python train.py --train_examples=50862 --translate=0.12 --encoder_mlp_ratio=4 --text_encoder_parallel_block=false --nesterov=true --weight_decay=0.4 --adamw_weight_decay_other_params=0.05
Rows from block 3 of the image encoder of a small contrastive image-text model, named by matrix and row number. Rows with one number belong to one neuron. Each number is 128 + 32 x the weight over its row's rms, rounded and kept within 0 to 255. All counts start at 0. Numbers have three digits each.
After each neuron's rows are labels from the 100 images, of 14848, where the neuron reaches its highest value: "patch colour" is the nearest of a few named colours to the mean colour under the peak. Only what is clearly more common there than usual is listed. The data: regions of photos with short descriptions (Visual Genome). In brackets: how many of the 100.
# fc1: MLP up (encoder.blocks.3.mlp.fc1.weight, 1280x320), inputs 54-107
# fc2: MLP down (encoder.blocks.3.mlp.fc2.weight, 320x1280, transposed), outputs 54-107

fc1.383:153125116105114096055141107118155096142161162153145155148144215089133144093126138090137169143138121045126104153133111105096140143148136185158191121186158115167176
fc2.383:135123179158080144156144137134135080109094113101120179193153095087174131112154181113098129086118173136119182107133148150131099155077091089105158145102122168127192
patch colour: pink (38)

fc1.332:142121068140128079113083174085192160191143106112130139091171047110087094134171114123104161097099161144104109074089102137146115113119157149119153154134128182128086
fc2.332:134133152143107150127143043149093136125172175111142092168133129095155130143105174124097136129235115141190117129129129147119133106159052121122128145122138107142180
patch colour: cyan (28)

fc1.111:179146126141173085172154113119154153140152146134132142067120118143114152235127114187109113158129114079108105059128146054146122137141164142128122144108137084092134
fc2.111:167165161078102073127146186125081170129171098122087133136191084103103117168109141138129114119094099134163169068160108105127119136131133056106166188116112140091138
patch colour: green (50)

fc1.339:152128125129140167108146151123099118179134085128137116111228165134166046109145086081147128134153174080139104207095202188155079107108142154128146183149121111088142
fc2.339:133126159132166110081150074074152154097179134135131175124124102084190182142118121117102152166124146113122113166147151114160103131125155129199159087147156080096152
patch colour: grey (60)

fc1.232:139050122098097095091149106125131162094199133146119154103133156123166073110137096088122131156168086083068131097130118136145158126143109128189146135132110149091145
fc2.232:141240070107121144145151181105133107182091147159164111155125171120038120133135175116142127129138153177147152131144181137092099121086145143061156135117122091191158
patch colour: white (25); pink (25)

fc1.631:096118168113139118141097052173141129185147140113062071141137122092142109069099126082143144118163164134141133123089133107115219077145168136171092083131156138182151
fc2.631:101139145096179110169143111140103129098160147133133167119145116111140077104056093123166093133070176064143151086143131012113133138115164068120146125175064135123141
patch colour: grey (60)

fc1.495:120136152102152103133141084160137144106146111181152145157118141132155113146129124149129078168156119134094142080076144130156089150103154129087103156088121128149085
fc2.495:145134149139117133108161149154130131191200114121075078071176118102136138151120147056138221115135112131171157119150080163128167191107116132147148162131078144095086
patch colour: grey (83)

fc1.593:146127118067170128099130154117107121071090127138121055115097170167072120105147118149171078095135118169146161165144119099094094172139122122099146140122162194105137
fc2.593:153147136079167124161132143109115134114100134120118151162092152077146127160040117108141074171128151130167110154130193190115140122196181122108160142139084096121129
patch colour: brown (62)

fc1.196:150095125147137050111126115127115071188031175136171133095142186112147137162141084138108120112152137124178165145123155088178154176156140114021143126092136139095150
fc2.196:111133134133101136199115169162129115099188098145086106171062160180148083060134115148157111131147153151096121133103106117177136137120132160165137128189144130113098
patch colour: brown (62)

fc1.408:144177129147188124120119120090097154068096109197150107104082117123185145126145118084159151151168163108147138158128167109134090185216136156101109154129125178074161
fc2.408:148121102125092138098077156201151155133133122110084107179112108125121115125099127135132089139089149144116114147067099137121152176110120085155067079112138124174069
patch colour: brown (61)

fc1.115:140141089117093166160149136115136153147101097155160091137123079134127133142135056126174132071154161108136117099123071109112116088147195121108091166078136175126167
fc2.115:150159119137173154094115135142095117129180159113102152110105143135135122075115172131156175126140120192140127075146119084168136081161127108113057123183049098101111
patch colour: green (35)

fc1.695:166124129131155099091104140070158119143165156096119123154092116115178131107161119136161141174105109145115140113095105096115136129131132116181137095083125125141155
fc2.695:115103141173135126119193103157114134103090104148169130058119153206123159139100120165099172123166155137127175160122101094161126114131064132119115147214133098049069
patch colour: brown (72)

fc1.539:170076161069126135118137086098123169128141080116095116151091102173130059146140097126068145077139090107151132127107089131091112083162137132115124125127121142127138
fc2.539:137184147088119121084157090156115076146150151157126122137170090108120196140153129059154101109076113115121098168123103097119160112098165144095147187066114151106122
patch colour: grey (63)

fc1.142:118140122078178150097135063099084154103134170098128191078139162096101130115150101071189168129106112153121110148126076128160181106211103089068121111176116125194117
fc2.142:118143156186081038091092156153109126124139160220157054121148135170140121097126080180059100136119142110129114109127125161121129194066133118175107179099111149106099
patch colour: black (55)

fc1.227:106185150155127117103138081123160070119191120100110136079100077125090118143100080138173102141164141190123170088126127101181171121165076124128168118078109176189160
fc2.227:115065094149079099122187089114075131200101109165159108152154148137153129070170132090101129115093121125099119191192129135085048116123207102136133209142137130078141
patch colour: black (34)

fc1.15:153141083148073073136122162118170150178113093142086115116099136185116172178171099125140146096145132132152145142137110216133204138075077137144109183148137139088210
fc2.15:076139189099163160116163099128137061161122125094162103143152124142129147112085117140138069138124059099092094114115119150100126160106147108185160147174152148157039
patch colour: grey (76)

fc1.763:130092109125168143106077106159076114090136155103148174104160070122158116119115152170143164188127126127095097134131172161152148151109127135071112164078132183120156
fc2.763:069152119135113110158142104170129143112137109199141108133176158201129107095113116174118083170163148075113072098102136129080105138136076131089077172077095139163143
patch colour: black (84)

fc1.233:130189100108208093134115158123123097092113141140058088119128081164054097118130118156087150142172136182156150171179108106094159095127116140074146134115105155206088
fc2.233:160132145163174130165130082092075111140103114132153214103119181107171137135100112130142158115105136174144101149163120137133099178119105167155157141131151075031105
patch colour: blue (39)

fc1.338:176175092112157174149116104102144152145128117190141179159115155151148126113093102132133159060091107106134074139104132153104095114110172089060174064132123171124175
fc2.338:145119174154152114102131120206139154043097179100117104131144142135139164171176093135116098190101160159176133099095146090133104132106075142167107205127124114106089
patch colour: pink (33)

fc1.537:159122128140142123048129202175195093096094134109149115108070067139157099200106139096129090103099128164184115077159092142092111061130114115144041143052108115131180
fc2.537:136150125116118162154121125059062179152129124146124088114148156083080094123146142125126129107168079162074118144215152143150081117161149118186101137142140148115053
patch colour: white (37)

fc1.225:109173125080191149157117150134131172095077189098102112182058091133144159121089116158126093166119136153168108111165174155171147146121102144156123135192062164150097
fc2.225:114144173077094192122205184174116138084157135140144162164108131186127085134131127185118143132078095160101103069086072097076133153120138145066084088073142160118163
patch colour: grey (77)

fc1.23:099103105135133068102101192114144170159105104237092171125178071094081135097130141170092098095178093135129173111064136155121095151086115103141142139078163078133123
fc2.23:106113131095135116169208149131175115134060094089169123102126129112129096147127125195118129111157074130148147160150110148076141179171143162095161170203099123102099
patch colour: pink (26)

fc1.411:123083160119156107197123130119102170143117110158171107166134093144101094114069095146125057096146167130076079139097211186106167106121162191116137088132134119118118
fc2.411:108112127107135129109154155160124141144176127116119086086134117152128123101150134077125212112140117097183102142167102130118107162082087091084139097154099119122113
patch colour: brown (65)

fc1.132:150065114120169117109152127107129136120146126151146092125133175103124116137157163074146142151162136149133081084098104164140123137123130160150109076103196100176137
fc2.132:146141160161127176201065130143128094181154119117131106135085133140101168073113117180090129104109153090080106151150125085142128112132150144115138116100161151080188
patch colour: orange (37)

fc1.297:106128122160135127146136137131165118133141155131121103106068109148164103172089168183129124166118116092134138157087121122151166090085126152159138192104127140154171
fc2.297:128118137127145112103141111124110079082143149210144078165139170102068191070112132113138168119124094179095182092104131160047190087156148109122178134167142118070143
patch colour: pink (38)

fc1.243:103160100081123110119140105132128122144127126154079179112145121128118060107140128103141130109122117081155033094094134114152149057141087162162120105150085126164121
fc2.243:092130151136129131139106146087128117098090128163138077103144091148146138174145138099153180131110127066102148139162145155132113119107118134112126146188151150176141
patch colour: orange (31)

fc1.688:143128142165119147084134112120072157176106088064143189137112110095155107102120089176101131187146100152132109139052171095124121133096109174065126168183142156143088
fc2.688:115128103132159148116169140102166068118192152195108077099174149129134108125174101046139099065133153181134126125135089146125161102158127088152131071067103145050119
patch colour: white (39)

fc1.555:188159095122159129123095167105176104142116143194102114128132134144164160130062148139096101062100115130166126149062173105121157121080157121128111159152102169157133
fc2.555:083138132094159145108152084181119132096119120124119094124127112098112162125135179119164155177155139121152118172106117131120166091145149176102129136146162083130175
patch colour: brown (81)

fc1.503:121085125103118120097139118108159153144084127152134139118152154189182103124080160117111160140093114127211165090096173111156122075129132078133120095137086095077157
fc2.503:102113166100177105133142071114159126193175114148104116118148151157132094111167124142134141090105154112110121158132082173123161137103134089161156160169151055117113
patch colour: red (53)

fc1.345:122149188048111138148102085139137121069119126094120130138087159142131105117156069108125112144107093111184174130205112108174123104125068129120073125129067172136106
fc2.345:113112044190170092112153099113085167161141161133174095107201087127119115149133168137156154158133129161071100149074163173101141133116185134114174130103207087073163
patch colour: black (35)

fc1.533:153138169068169150150138142146151118166119123152143149143134098100101115117161122141157114134114122073084130078168171164107125107145081115179123110213102115163084
fc2.533:118128136171043190154161124083098144134109122162149128094154108207100137129107116140118149132140165094118116154131154143163136163128128189071118124203132114139086
patch colour: orange (51)

fc1.349:110090094149135175126114110198162132133091139110115172111117140132097086160139165175200117123130091106081232110143152140097145109121141177123138129163130077104108
fc2.349:161151151135128102126129148108071090109123143127179093070107124095121129087155129175089164111158168112180099148143106139121181145086072114157152126139102139104122
patch colour: black (31)

fc1.402:140141150115143131142051121090138140197153176130124168076151098107134128224095165105124100133089184083101103120112106159114121158150129097108119126195102156093154
fc2.402:136151123153123129155159133206142142158069151124156155121133056118111093135141100115100115115142132085050185151173166104105125213101099071152139143201077052111109
patch colour: cyan (30)

fc1.505:119119113100124206059194120117129125094096148124113100093104146125133178119102184141150160118145113130129165147102068169109182093125160141115083140143101119147148
fc2.505:118099130101151135152116102084095159185129156096107127103104125112111108132115123130108187142160121149140101097121113190125122135148158116196113140153123078120135
patch colour: white (25)

fc1.55:159124152059160101068098087139107122137146114152139130090101155132119026155141176160133168036143082181135140098112115121106137148095178096121149128129100111139137
fc2.55:079063179161148087179138101159124105104214099139076122192180176167109109178185207120106067120100112179180146124091124186104140114081121083122144150138156132090117
patch colour: brown (65)

fc1.575:143162163131120139115091126167090140085124115131187129156148137147133181121100106150167107182186113147081140127092065091184106117100118114129103123083122132125185
fc2.575:148139108144155126147142109129175128068112156135125149138090157143127173142124156135177190147086092121113162115089155184055125108126112135135140127189163177107093
patch colour: grey (75)

fc1.283:136122071090141127157141176183144087092163087118143096128102161106117148159159116138175099141153212113113133132097123176177185051095088132090131139070114107153158
fc2.283:109135128074155122124116113190155116121149126105142130175134125122147200117136074169172195146033095167166123082090191146108148107109169089168101079127114138109146
patch colour: pink (31); white (27)

fc1.527:084185140050169120131133081162117164068095095124131138110148138109090100100178100088113204167132198124118065146105158097091142118160190125132115141163156188071131
fc2.527:140045106196098118162146130071070115189122174076099148127126095145163154129071155148124040079129111175161168072135133160143119154070147094086132146068099121180114
patch colour: black (47)

fc1.20:159132163143129158143153068138143146098142146119064141098090163112139155116139125168112161217150151176135183140132136057113142098161134124134100076198140119131117
fc2.20:081116110167086110148110139116141153138122165192123111103139130104082115113111096111150065069107157088101096093115129080126113190073165102166110136043146107166133
patch colour: black (65)