Rows from block 2 of the image encoder of a small contrastive image-text model, named by matrix and row number. Rows with one number belong to one neuron. Each number is 128 + 24 x the weight over its row's rms, rounded and kept within 0 to 255. All counts start at 0. Numbers have three digits each.
After each neuron's rows are labels from the 100 images, of 14848, where the neuron reaches its highest value: "responds to" is what is common among them; "patch colour" is the nearest of a few named colours to the mean colour under the peak. Only what is clearly more common there than usual is listed. The data: regions of photos with short descriptions (Visual Genome).
# fc1: MLP up (encoder.blocks.2.mlp.fc1.weight, 1280x320), inputs 240-319
# fc2: MLP down (encoder.blocks.2.mlp.fc2.weight, 320x1280, transposed), outputs 240-319

fc1.181:124135174110136155158146147095190130127142157135118141117172121155088137091095154133108103142143143106161162121131118144126141110161100107155124194076161136122130128139143088135098161147096153093164142150121140116116139137137092109106132088
fc2.181:139168108131136132148137120114120184156109148097157156112111162121123108125132090135132137109131107154082109126162138071133116147138128125126151082109126138112144115084117190146108096155167163145114126093136103159093162158150129100161139143
responds to: text has "sky"
patch colour: pink

fc1.603:132064141125116146175075107137117129143124178138122150090124115119102163139175123104125138121160117100116130097157119158087165109117123136147132125145137122156108130137129114115107144194120129184168150095132157095141111160118116119126102098
fc2.603:114164138171131085121163135131125130142126096107143101136082142177108136122104109196112168109128142170134130162105060115138074083143141127143162152073141102128095119107108138114123113131133086125102115149098159179111179110138140101154142127
responds to: text has "red"
patch colour: red

fc1.510:097139172130102091168137159158111186119171086113107118138133153099133100154148097122127095133100106093144099104114119109156125127085130161114150144155123090111137143121090144100115170170117141117117088139136110151125096149113145115114109113
fc2.510:095144085124131156178110100114120124154129147101146152135116134135099174135144168140128131119133167126133161184122148122130105121154183103146123142112125093100128170129139078098161109168154118139129132088134126174104139116074095109143144119
responds to: text has "red"
patch colour: red

fc1.604:138140098151117166127126101151106132137117111148085158074099109125102134102108113157120153156149101134152155140143122135133132132160113145096122137109095098108084127159142137123118151125118100123137178147115135104132127125098117118141071128
fc2.604:160152150132143119163114125144122129102132146128139162147131153157133099085148152158099121140129153134132157126077169139181102104099106143147108150101194117099112181106140136112139121110146122130150127103141152178120124123089137165127132124
responds to: text has "sky"
patch colour: pink

fc1.1:111128116112133078134147166147148132162149119099134133099118130137151114117106140118115123120135182108157133124143101117123093089119140160112094118124176126132115101161121178135097134115072123154128115136158141094112104106111087127157125185
fc2.1:061091140109139104080137123123148137131139130151103098100103128144115108186107116099130133115115133146095154130129135127160107118134102111138115162105086110138134127125135125093121112109089109124119109106082123112136165136103144109116125147
responds to: text has "man"
patch colour: grey

fc1.309:109104133125147121153142137156158171143095100136056148115120119155108089102110118102171106107120139107133123136104154148100158105138096153111128115154118098156162110109118101130124121148144138122108134165155124102173148156134138110127154176
fc2.309:118125166135095146110101129150125118105155107134135121148150146077127120161102115114135114089118119109126108143155109115129114121127152150123140150134125113133128183126151139094116137083146146110101126139123152161105122126121088163106208153
responds to: text has "blue"
patch colour: brown

fc1.56:086137116159101139180098119142116147128121104135102093146115087100099102169094110156100205114102109118143114148119116181134121176135180120142163142163083104095166124132132100177141136108118149119091154135133089071083105129111172121169115120
fc2.56:135121177133129111095124101155139117107132137083135100124105147111149157128132093132168106162154137150118151109148127100140084094137086163109122102147177137136138123130160193116086174117150162125116136110117130147119167123145146141110123134
responds to: text has "sky"
patch colour: pink

fc1.296:129100099149171066135103145137092134100136134105106133111145149159116148096146112158126128127148151154079135159111141137137164116142129130128141109152117166131081135085125071136137140108128185110130125142090100127134086122145101107109144102
fc2.296:148137110117126195135136093136156139126120138112131120152140107105134140126115153094132130092150122073147127099170122067154111118166149150104131153105109108098170127160102122155131152150148116151125134087149129096133129125104125106142131105
responds to: text has "white"; text has "sky"
patch colour: white

fc1.599:123124130136130133138123098093155098147137147120103182183136129135115090119157127116104130161093135135151102141129144136146097116121136146097137139126077136133119154112112174095158082144174137154131112144148140132160144123148138127160120092
fc2.599:129151119123165126104104147125122100104132140076149190116112137103125146138140101156127136139153121134140121142120091173075156123140131146113177103127133131114086143152114088128154116128117129127123121163149150147093106133168115109128137125
responds to: text has "red"
patch colour: brown

fc1.717:147090140104075123116117176132146095093177143102121167147157135161139154132115130097117136153145122148092150120174103126138158128097110185168115096119121133132147124113160153114123119120147157092150123095135177168131153133130110111124111139
fc2.717:150129110164134125129126084125137135114146158095128108116140113128146137136176099143130128115105115118140098119131156133134131144149154102104110181146117124135115098129083139109143152153116115143079149141066114147117144132106129130135169115
responds to: text has "white"
patch colour: grey

fc1.172:115137134124106128119100151151124127100172145139096120127167132104124136136104131142131149161126110128125157080145123095081131140176138102136114122135134081112130161143100142120121158086092105103149130099169089099133121095122163119161135135
fc2.172:140137126118157097129185120135164104107124098128126131131125141182145126069102108120175125144132138111127122100127088133156147107132106140142120116141119136123076093111126172123126143109188131122116129134106126138141116134136106122107136137
responds to: text has "sky"
patch colour: pink; white

fc1.34:154104169132127136108094082134121127118123123164135119127125153141139142103128182116114129160115130072129124168157115124119134132157130137087141078138165115148127148154108131126159100163145162160133154123138149128144088099130130112116147109
fc2.34:088142100128131113110149110151134113137162124106151073103109140113128156146157143113151142095122156148097112100132118153134179116137124113126137147137132175132121148127124171127159134126108112169068104129135134110115115122173126144125124137
responds to: text has "sky"
patch colour: grey

fc1.501:130170131119126158108137144121143094131125112114120123061144155140087144115137151124127139121109129130146111151175124118141143115119134157105159111149101105138118175093149126140074108126128094139172129140130161090120127167146108105145109132
fc2.501:160118079108138139138153148080149137113112156132132166162134112098162128154115133165116140080134127130097110111111162130110133124163132109125113173109158134075146094111147121144110101176146156134086098092118102114144156115132147170135131101
responds to: text has "white"
patch colour: pink

fc1.130:076148138139115137150110118143169171133166103121139129120137128118103137143111190107126095136119082179130132127112116150154128116085126115123180120129108151143132101114110127102112128138123089123136141085114131134130148162141123140115089170
fc2.130:140087151162132137130110163149116143132083103155114136087136144138148115079145110170145111140141131149156155125076141130165137130138100157130132106143127112122172152175109149164140137103162122094129128120128103148126105119166108136134130095
responds to: text has "sky"; text has "white"; text has "clouds"
patch colour: white; pink

fc1.449:121145111095140063154118176109110126140088131108170172126119136116124145102085136148144119127135106143154172122084099104118155130143116102085121139168147135126158104134141131110114158164148128127141166128100132112116100142125107114180104078
fc2.449:139111121155105167119160083066143153140159101113100102098129118114172107145143114093117094130116152105105119111152164091119096156109102105190100142112114121144130129158146125150156130092112095103119128153156112145172107141129163134095105167
responds to: text has "blue"
patch colour: grey