{
  "dataset": "regions of photos with short descriptions (Visual Genome)",
  "train_examples": 50862,
  "crop_scale_min": 1,
  "vocab_size": 6471,
  "embed_dim": 256,
  "encoder_parallel_block": false,
  "encoder_conv_stem": false,
  "text_encoder_causal": false,
  "text_encoder_layers": 6,
  "text_encoder_head_dim": 16,
  "text_encoder_bias": "all",
  "residual_init": "none",
  "optimizer": "muon",
  "orthogonalizer": "newton_schulz_5",
  "epochs": 35.2
}
Rows from block 2 of the image encoder of a small contrastive image-text model, named by matrix and row number. Rows with one number belong to one neuron. Each number is 128 + 32 x the weight over its row's rms, rounded and kept within 0 to 255. All counts start at 0. Numbers have three digits each.
After each neuron's rows are labels from the 100 images, of 14848, where the neuron reaches its highest value: "top examples" is what is common among them. Only what is clearly more common there than usual is listed. The data: regions of photos with short descriptions (Visual Genome). In brackets: how many of the 100, against the usual share in percent.
# fc1: MLP up (encoder.blocks.2.mlp.fc1.weight, 1280x320), inputs 160-239
# fc2: MLP down (encoder.blocks.2.mlp.fc2.weight, 320x1280, transposed), outputs 160-239

fc1.498:137180095113114129166085075133159156154176131081111169100132079152166152138173155116111163106128085125119103123105128098167148139142144170106068189173093190118114163127087115163170194093136077102097125133090047147159164140161141070132098117
fc2.498:142132154128160149138159132100140109089110121208137124112123174098057146098124201123146075145173152117141139127158129140107082090135149145138175148089130152154168095102156171120109088108106125109127134101104125113051044076115137164159182140
top examples: text has "sky" (38 vs 1.8); text has "white" (28 vs 11.8)

fc1.119:126108133153190107124145133121099141110104138126145153079084163135174126134126154105172137127125101181078142119176185186196142115136131174083109127151150130123168117099152128101143192139106071117137075159100065128054103105150138154102079113
fc2.119:128134102109134178175072080088058127141165062115134114131146153082130109101169158101115148104113120098146132095091077112088113117120108088147176175117053160113128185171080111179121071167137159103198134127181134132166162155130119100108160118
top examples: text has "sky" (25 vs 1.8)

fc1.449:107148060168090098193095074121096148107077181199123169144126113151128081138136118145157121141106063143128136139121149127129171151101110101166064127117096072088125170103124123148195115199174108112167165175129185174160124146133068095122109119
fc2.449:121077101073171144136115101123190078141107112118148126101158163125062141120099108124095135184177167125178161065119142091140118144103179148153178185129050171161115142072162127097106145036154203109140102121153112081084131167167160115094132098
top examples: text has "blue" (25 vs 5)

fc1.296:146175073140113094167142080100118137145124184093135101152156163127164091090121112156151112155144094099135149096134131147174117140064126185130117144121126103154151069138102204121178157130175152111117092112155096191146092147127164077114196170
fc2.296:123108195133173169098174099148155149139163123136145168087062177137110195221111150137113122120144178100134168148146119059052156089150149092136136157191103120089110196111210150111116119088108102122130117135081140110139174057142106108155104090
top examples: text has "white" (28 vs 11.8); text has "sky" (27 vs 1.8)

fc1.501:081103114176155085065137138162090143150169154067125083131117052104096135152137123116136208101124126093155114088133093167110119066100155147217072139101090161140109133106093108171165147149153148117118174158150103126112153138181144133076172057
fc2.501:158097117127016127129138119095140127163142071125127203177119161166102098107071143142160102128148148131154146135074175099120137216173128135128186140150097078147141131162133138125112153079139101091100095116112112108149174138124132160201113109
top examples: text has "white" (32 vs 11.8)

fc1.181:123173100100092128179162131132094110073157111103080141136110120125084096199121077180102109165096086137060114112094122104142103141140179162070155108089140144111061117096183149113068112087140126152086145078039122114158114188133131139065153108
fc2.181:165109102093090072115114089138127110121079088080074069082141082056097086137164125100062076142124095142144126101127159157162168088148074116107130148141193109109147197121149149135150090197178089090187126178100163187143161119128100089112094161
top examples: text has "sky" (27 vs 1.8)

fc1.510:083182120158172127195155150061125068143111176127139123057109155150162122182168119145117113138148099128129094097126141071135125158110122106087148159118118141134136061111122153122177197119110135158092136098131149146118156142098109108153153135
fc2.510:167076178138083123152127156170132158116132098145116102165073159110127144128069107106147165181179118175152153166127078090122082145112125141148113050141130124145128152111144110082165163150105082160157217126099090164191095132156086173115161092
top examples: text has "red" (34 vs 4.4)

fc1.404:093075133164144145117102135107123093158142148143116128140172119212088130130142113129099118139153106088139084114106172095168087208067150099083171073099132134140101168112136149084170124066135124054176156027163156105097088137142196113157185136
fc2.404:180176125108129081100143162121117186130094113126140111122083072076100176097127122116168122116127159147155140155170119134097168037192111131163152167158107109128112080117130126149094104147114149153088132190142083204159157107111158137092129104
top examples: text has "sky" (28 vs 1.8)

fc1.236:122132165111107117112090129105066152137169119105122086078155090112148131153124117141123161156179099227174117165078156059111165096127166123133153102127124180126140154120149135115099120058114093139145177115057162099103082132145148122129109110
fc2.236:114067118182180168157151151168145142101079104151163150123072152117093134118142160114128126077113097105096157080143085144092102168139092130095126167036111111137076137092132127152165133162139155149118046154164142122150153070115152098105100161
top examples: text has "sky" (34 vs 1.8)

fc1.717:116141157099117098165143132128086119144112135191073072090124140118084145143108145141144093142159122192154204056110130166096177035175163102143139211112198064137114105107120155113142092188121155174146143120096143139080136165145131142138100059
fc2.717:129151084129143169091124135135151125086147140049193176171080131113157085129141129180157181085090157175146101104150114092173162159113169086157163092096093113126122118131149088129115095077089118109131071118108064087115133083102143148052194138
top examples: text has "white" (29 vs 11.8)

fc1.309:139159083144128161125172114142115131130132132130180092129170205118117152162132112143157115105112108135153073136134159147123153106047162166135151151120097142088108098101197131079118125082131189144128094131134145113178105047095083116099111169
fc2.309:114155147158172176188062101105081140091137126106088104133128140162147119094131157080100142170161101102126144169164075119150130108155118090092118126118209170146141137166114167082120140093133112127120118124137108172153109149180135146141116101
top examples: text has "blue" (25 vs 5)

fc1.475:146127126146100111118124092079086085099207105143153166120159167088139140133072157200133104136101109130182103098177057132149098182153124105114125148095094101141170119098107143170184144123144150109076112129137059149104123106091121110144133160
fc2.475:082103099197153160156181166137151144138179159096161071056149156135139149163100102082156125173184173172115053138149174160067190132117108152146202132147142126115134121166134108141149146121135137130089172169107186171141104138125075092096150125
top examples: text has "red" (27 vs 4.4)

fc1.1:100183157075168094099079120055094108185201156136128111177133115117158052138162156083147109165132127105142164152077124162111149090133113143154102126077146164171132126087096095112118111136180164074061119090178133156167135092108090130130121134
fc2.1:073107130154124134184152131163137161048087144096110057131149106163052154153104183224140118130126121169151126111123150110096146090119150088143157128155156080142101138163121151135106193100098143142107133123121108064111111129133219089121190106
top examples: text has "man" (26 vs 8.7)

fc1.193:116101127148136113102182083111113115179195138143118110088105108166152125097117128133145123224174121154094150097106115135125143154143137128151104178151143184166109196102092143139094103086136172118110116183137115158075150124149109124113139182
fc2.193:134121161113101170110135148167124137132126181185129133160135148069163111148081110139130196123073134134099167096111152177092095079173101136115106122158067122143126117134136104164110117067158106110181169131153100083159113150087208139139110128
top examples: text has "red" (27 vs 4.4)

fc1.91:189119171117019131108096124083133145207147090083131050084151062160133132060122130095116149160150106082119115078121093175083175103078086190059090125113165134125093084174199141118111141111138156130107107134095089119107113112153153167132117085
fc2.91:098127125150249152140152097182165124086071130072092166147105131161100141137129102161137131108121166165093161149127155114190108174159152086156156095150152122151123136114098142155121096157163107123109106071116142182167138103105092186088162157
top examples: text has "sky" (25 vs 1.8)

fc1.603:138115191128118069124181173213096158164127120106119090029152135144127128159149201159149117149143107146110127121105154102137105133144046143127120099114101155169165145089101112179109149139089153103097190086183106118157096073193150166134135179
fc2.603:137123109185150164124074104093130103113127136127126167160120117153152126131080109110136114090081159160080143152101148165107185157139138105194148159140151161096136111177148159072128150140122124159108084130088105135131168129078107143122140073
top examples: text has "red" (35 vs 4.4)

fc1.577:088138140151105119170070122097145066116122077178124120168191064166120136123099184147119126124183130100156184115122128152206136104133134099151125111073104140139045167158194122148142136133073107125108091120089141187116122119151105146134168107
fc2.577:144112164129107124101137137147117069105208121109185112113131115146100106156141084101074133151136155109126181115113108083165128119095156105096170119082145136134157101109139112081088083076122117132160176087182136117111095145143203130108072109
top examples: text has "sky" (30 vs 1.8)

fc1.419:117120086118120161109180129133144124038178087143088141185131081110093141142113133119097118088143137115124117134133117105163157138065127127124090108121150146169130130129137169177117099119158139138033162161147100137135108148158149065169103168
fc2.419:172108200075109139133109144150158155200112104111102139126126129091098087098195116182111089146150133064152066142149173166137120096148146144141161170093086133124173097080104129129171151125138031123156145166156181185103186122140183199113100106
top examples: text has "sky" (30 vs 1.8)

fc1.34:057138113135114143162031090089122124105103159167115164080168116103153125093098067152169084142088145069141159057160096177136114090145131087023103148115165149117091173140189137121142121109069132174129193122084106174121117202166143161149183134
fc2.34:087133128153194182143209144162112078130118096180104077142140101124133129084140143135116143133162177169095116132080126143095126159101121119154107088115069091045123061164113114153119162139139088158155153193134141133118103166155153136066150164
top examples: text has "sky" (25 vs 1.8)

fc1.390:081090136127137115147087102137101161127081117169182150078117130132103178143097163201093156124133073086211114140113132121178111164167125195156122119058141133158095123140172096164090122131097135138160141153138136118175095110133097134149119117
fc2.390:100104105118184144156154115131083113123122125137113150180143196103153146154171146108131099117148199122158127140125112125101125096090120143152140151084096125070141088100111147107108163131164097115122097182099080092138110128138138095072098126
top examples: text has "sky" (27 vs 1.8)

fc1.745:144153073163137059160118102128170106186077114138100186102149153145128165130122139082078107107181081114112127169149147084106167118139110080090149100132108137101050121125139107151166181062155124081141134114144097121158137134053148104118187147
fc2.745:116117151102149104113117133117144138106131111125153111145138095144131181092133158164170142137116194092143156116130158161098145087139151095099096108108164115136144131130104095134086063169152109154092150151130140101116132075128130160124109138
top examples: text has "sky" (42 vs 1.8)

fc1.579:159143107111149106128165112161117077069119107116132102077090159138165146115080109191076175177113128124183191090138121128176118114174173105156121118077169171133169145122104181128141148162155156049097177125183148063150110108199177119188130155
fc2.579:145131142123127142180127141090145204165146110180091128189110108142136083138152166096199091119169140147100095148167127121112114095085073152086183097207079122103099100103146085125069155069120085189170063113097120183137141134090081115032093103
top examples: text has "sky" (38 vs 1.8)

fc1.599:132163171108093096113152121165135124180058065106070068123125158155133121126071146130147116164145128127145091084107111130110116131180062161109117099108120107161099112115189093171134098133143116146032152127187123148118084048081134148137126115
fc2.599:093134078090085123167144090065127125132148088099110132108104145138112118101136057085160142069114141099095094137172157114097148113109153091128133174140110110154124150187092153135123112054108105156114089137113119117118140121102091079135162153
top examples: text has "red" (35 vs 4.4)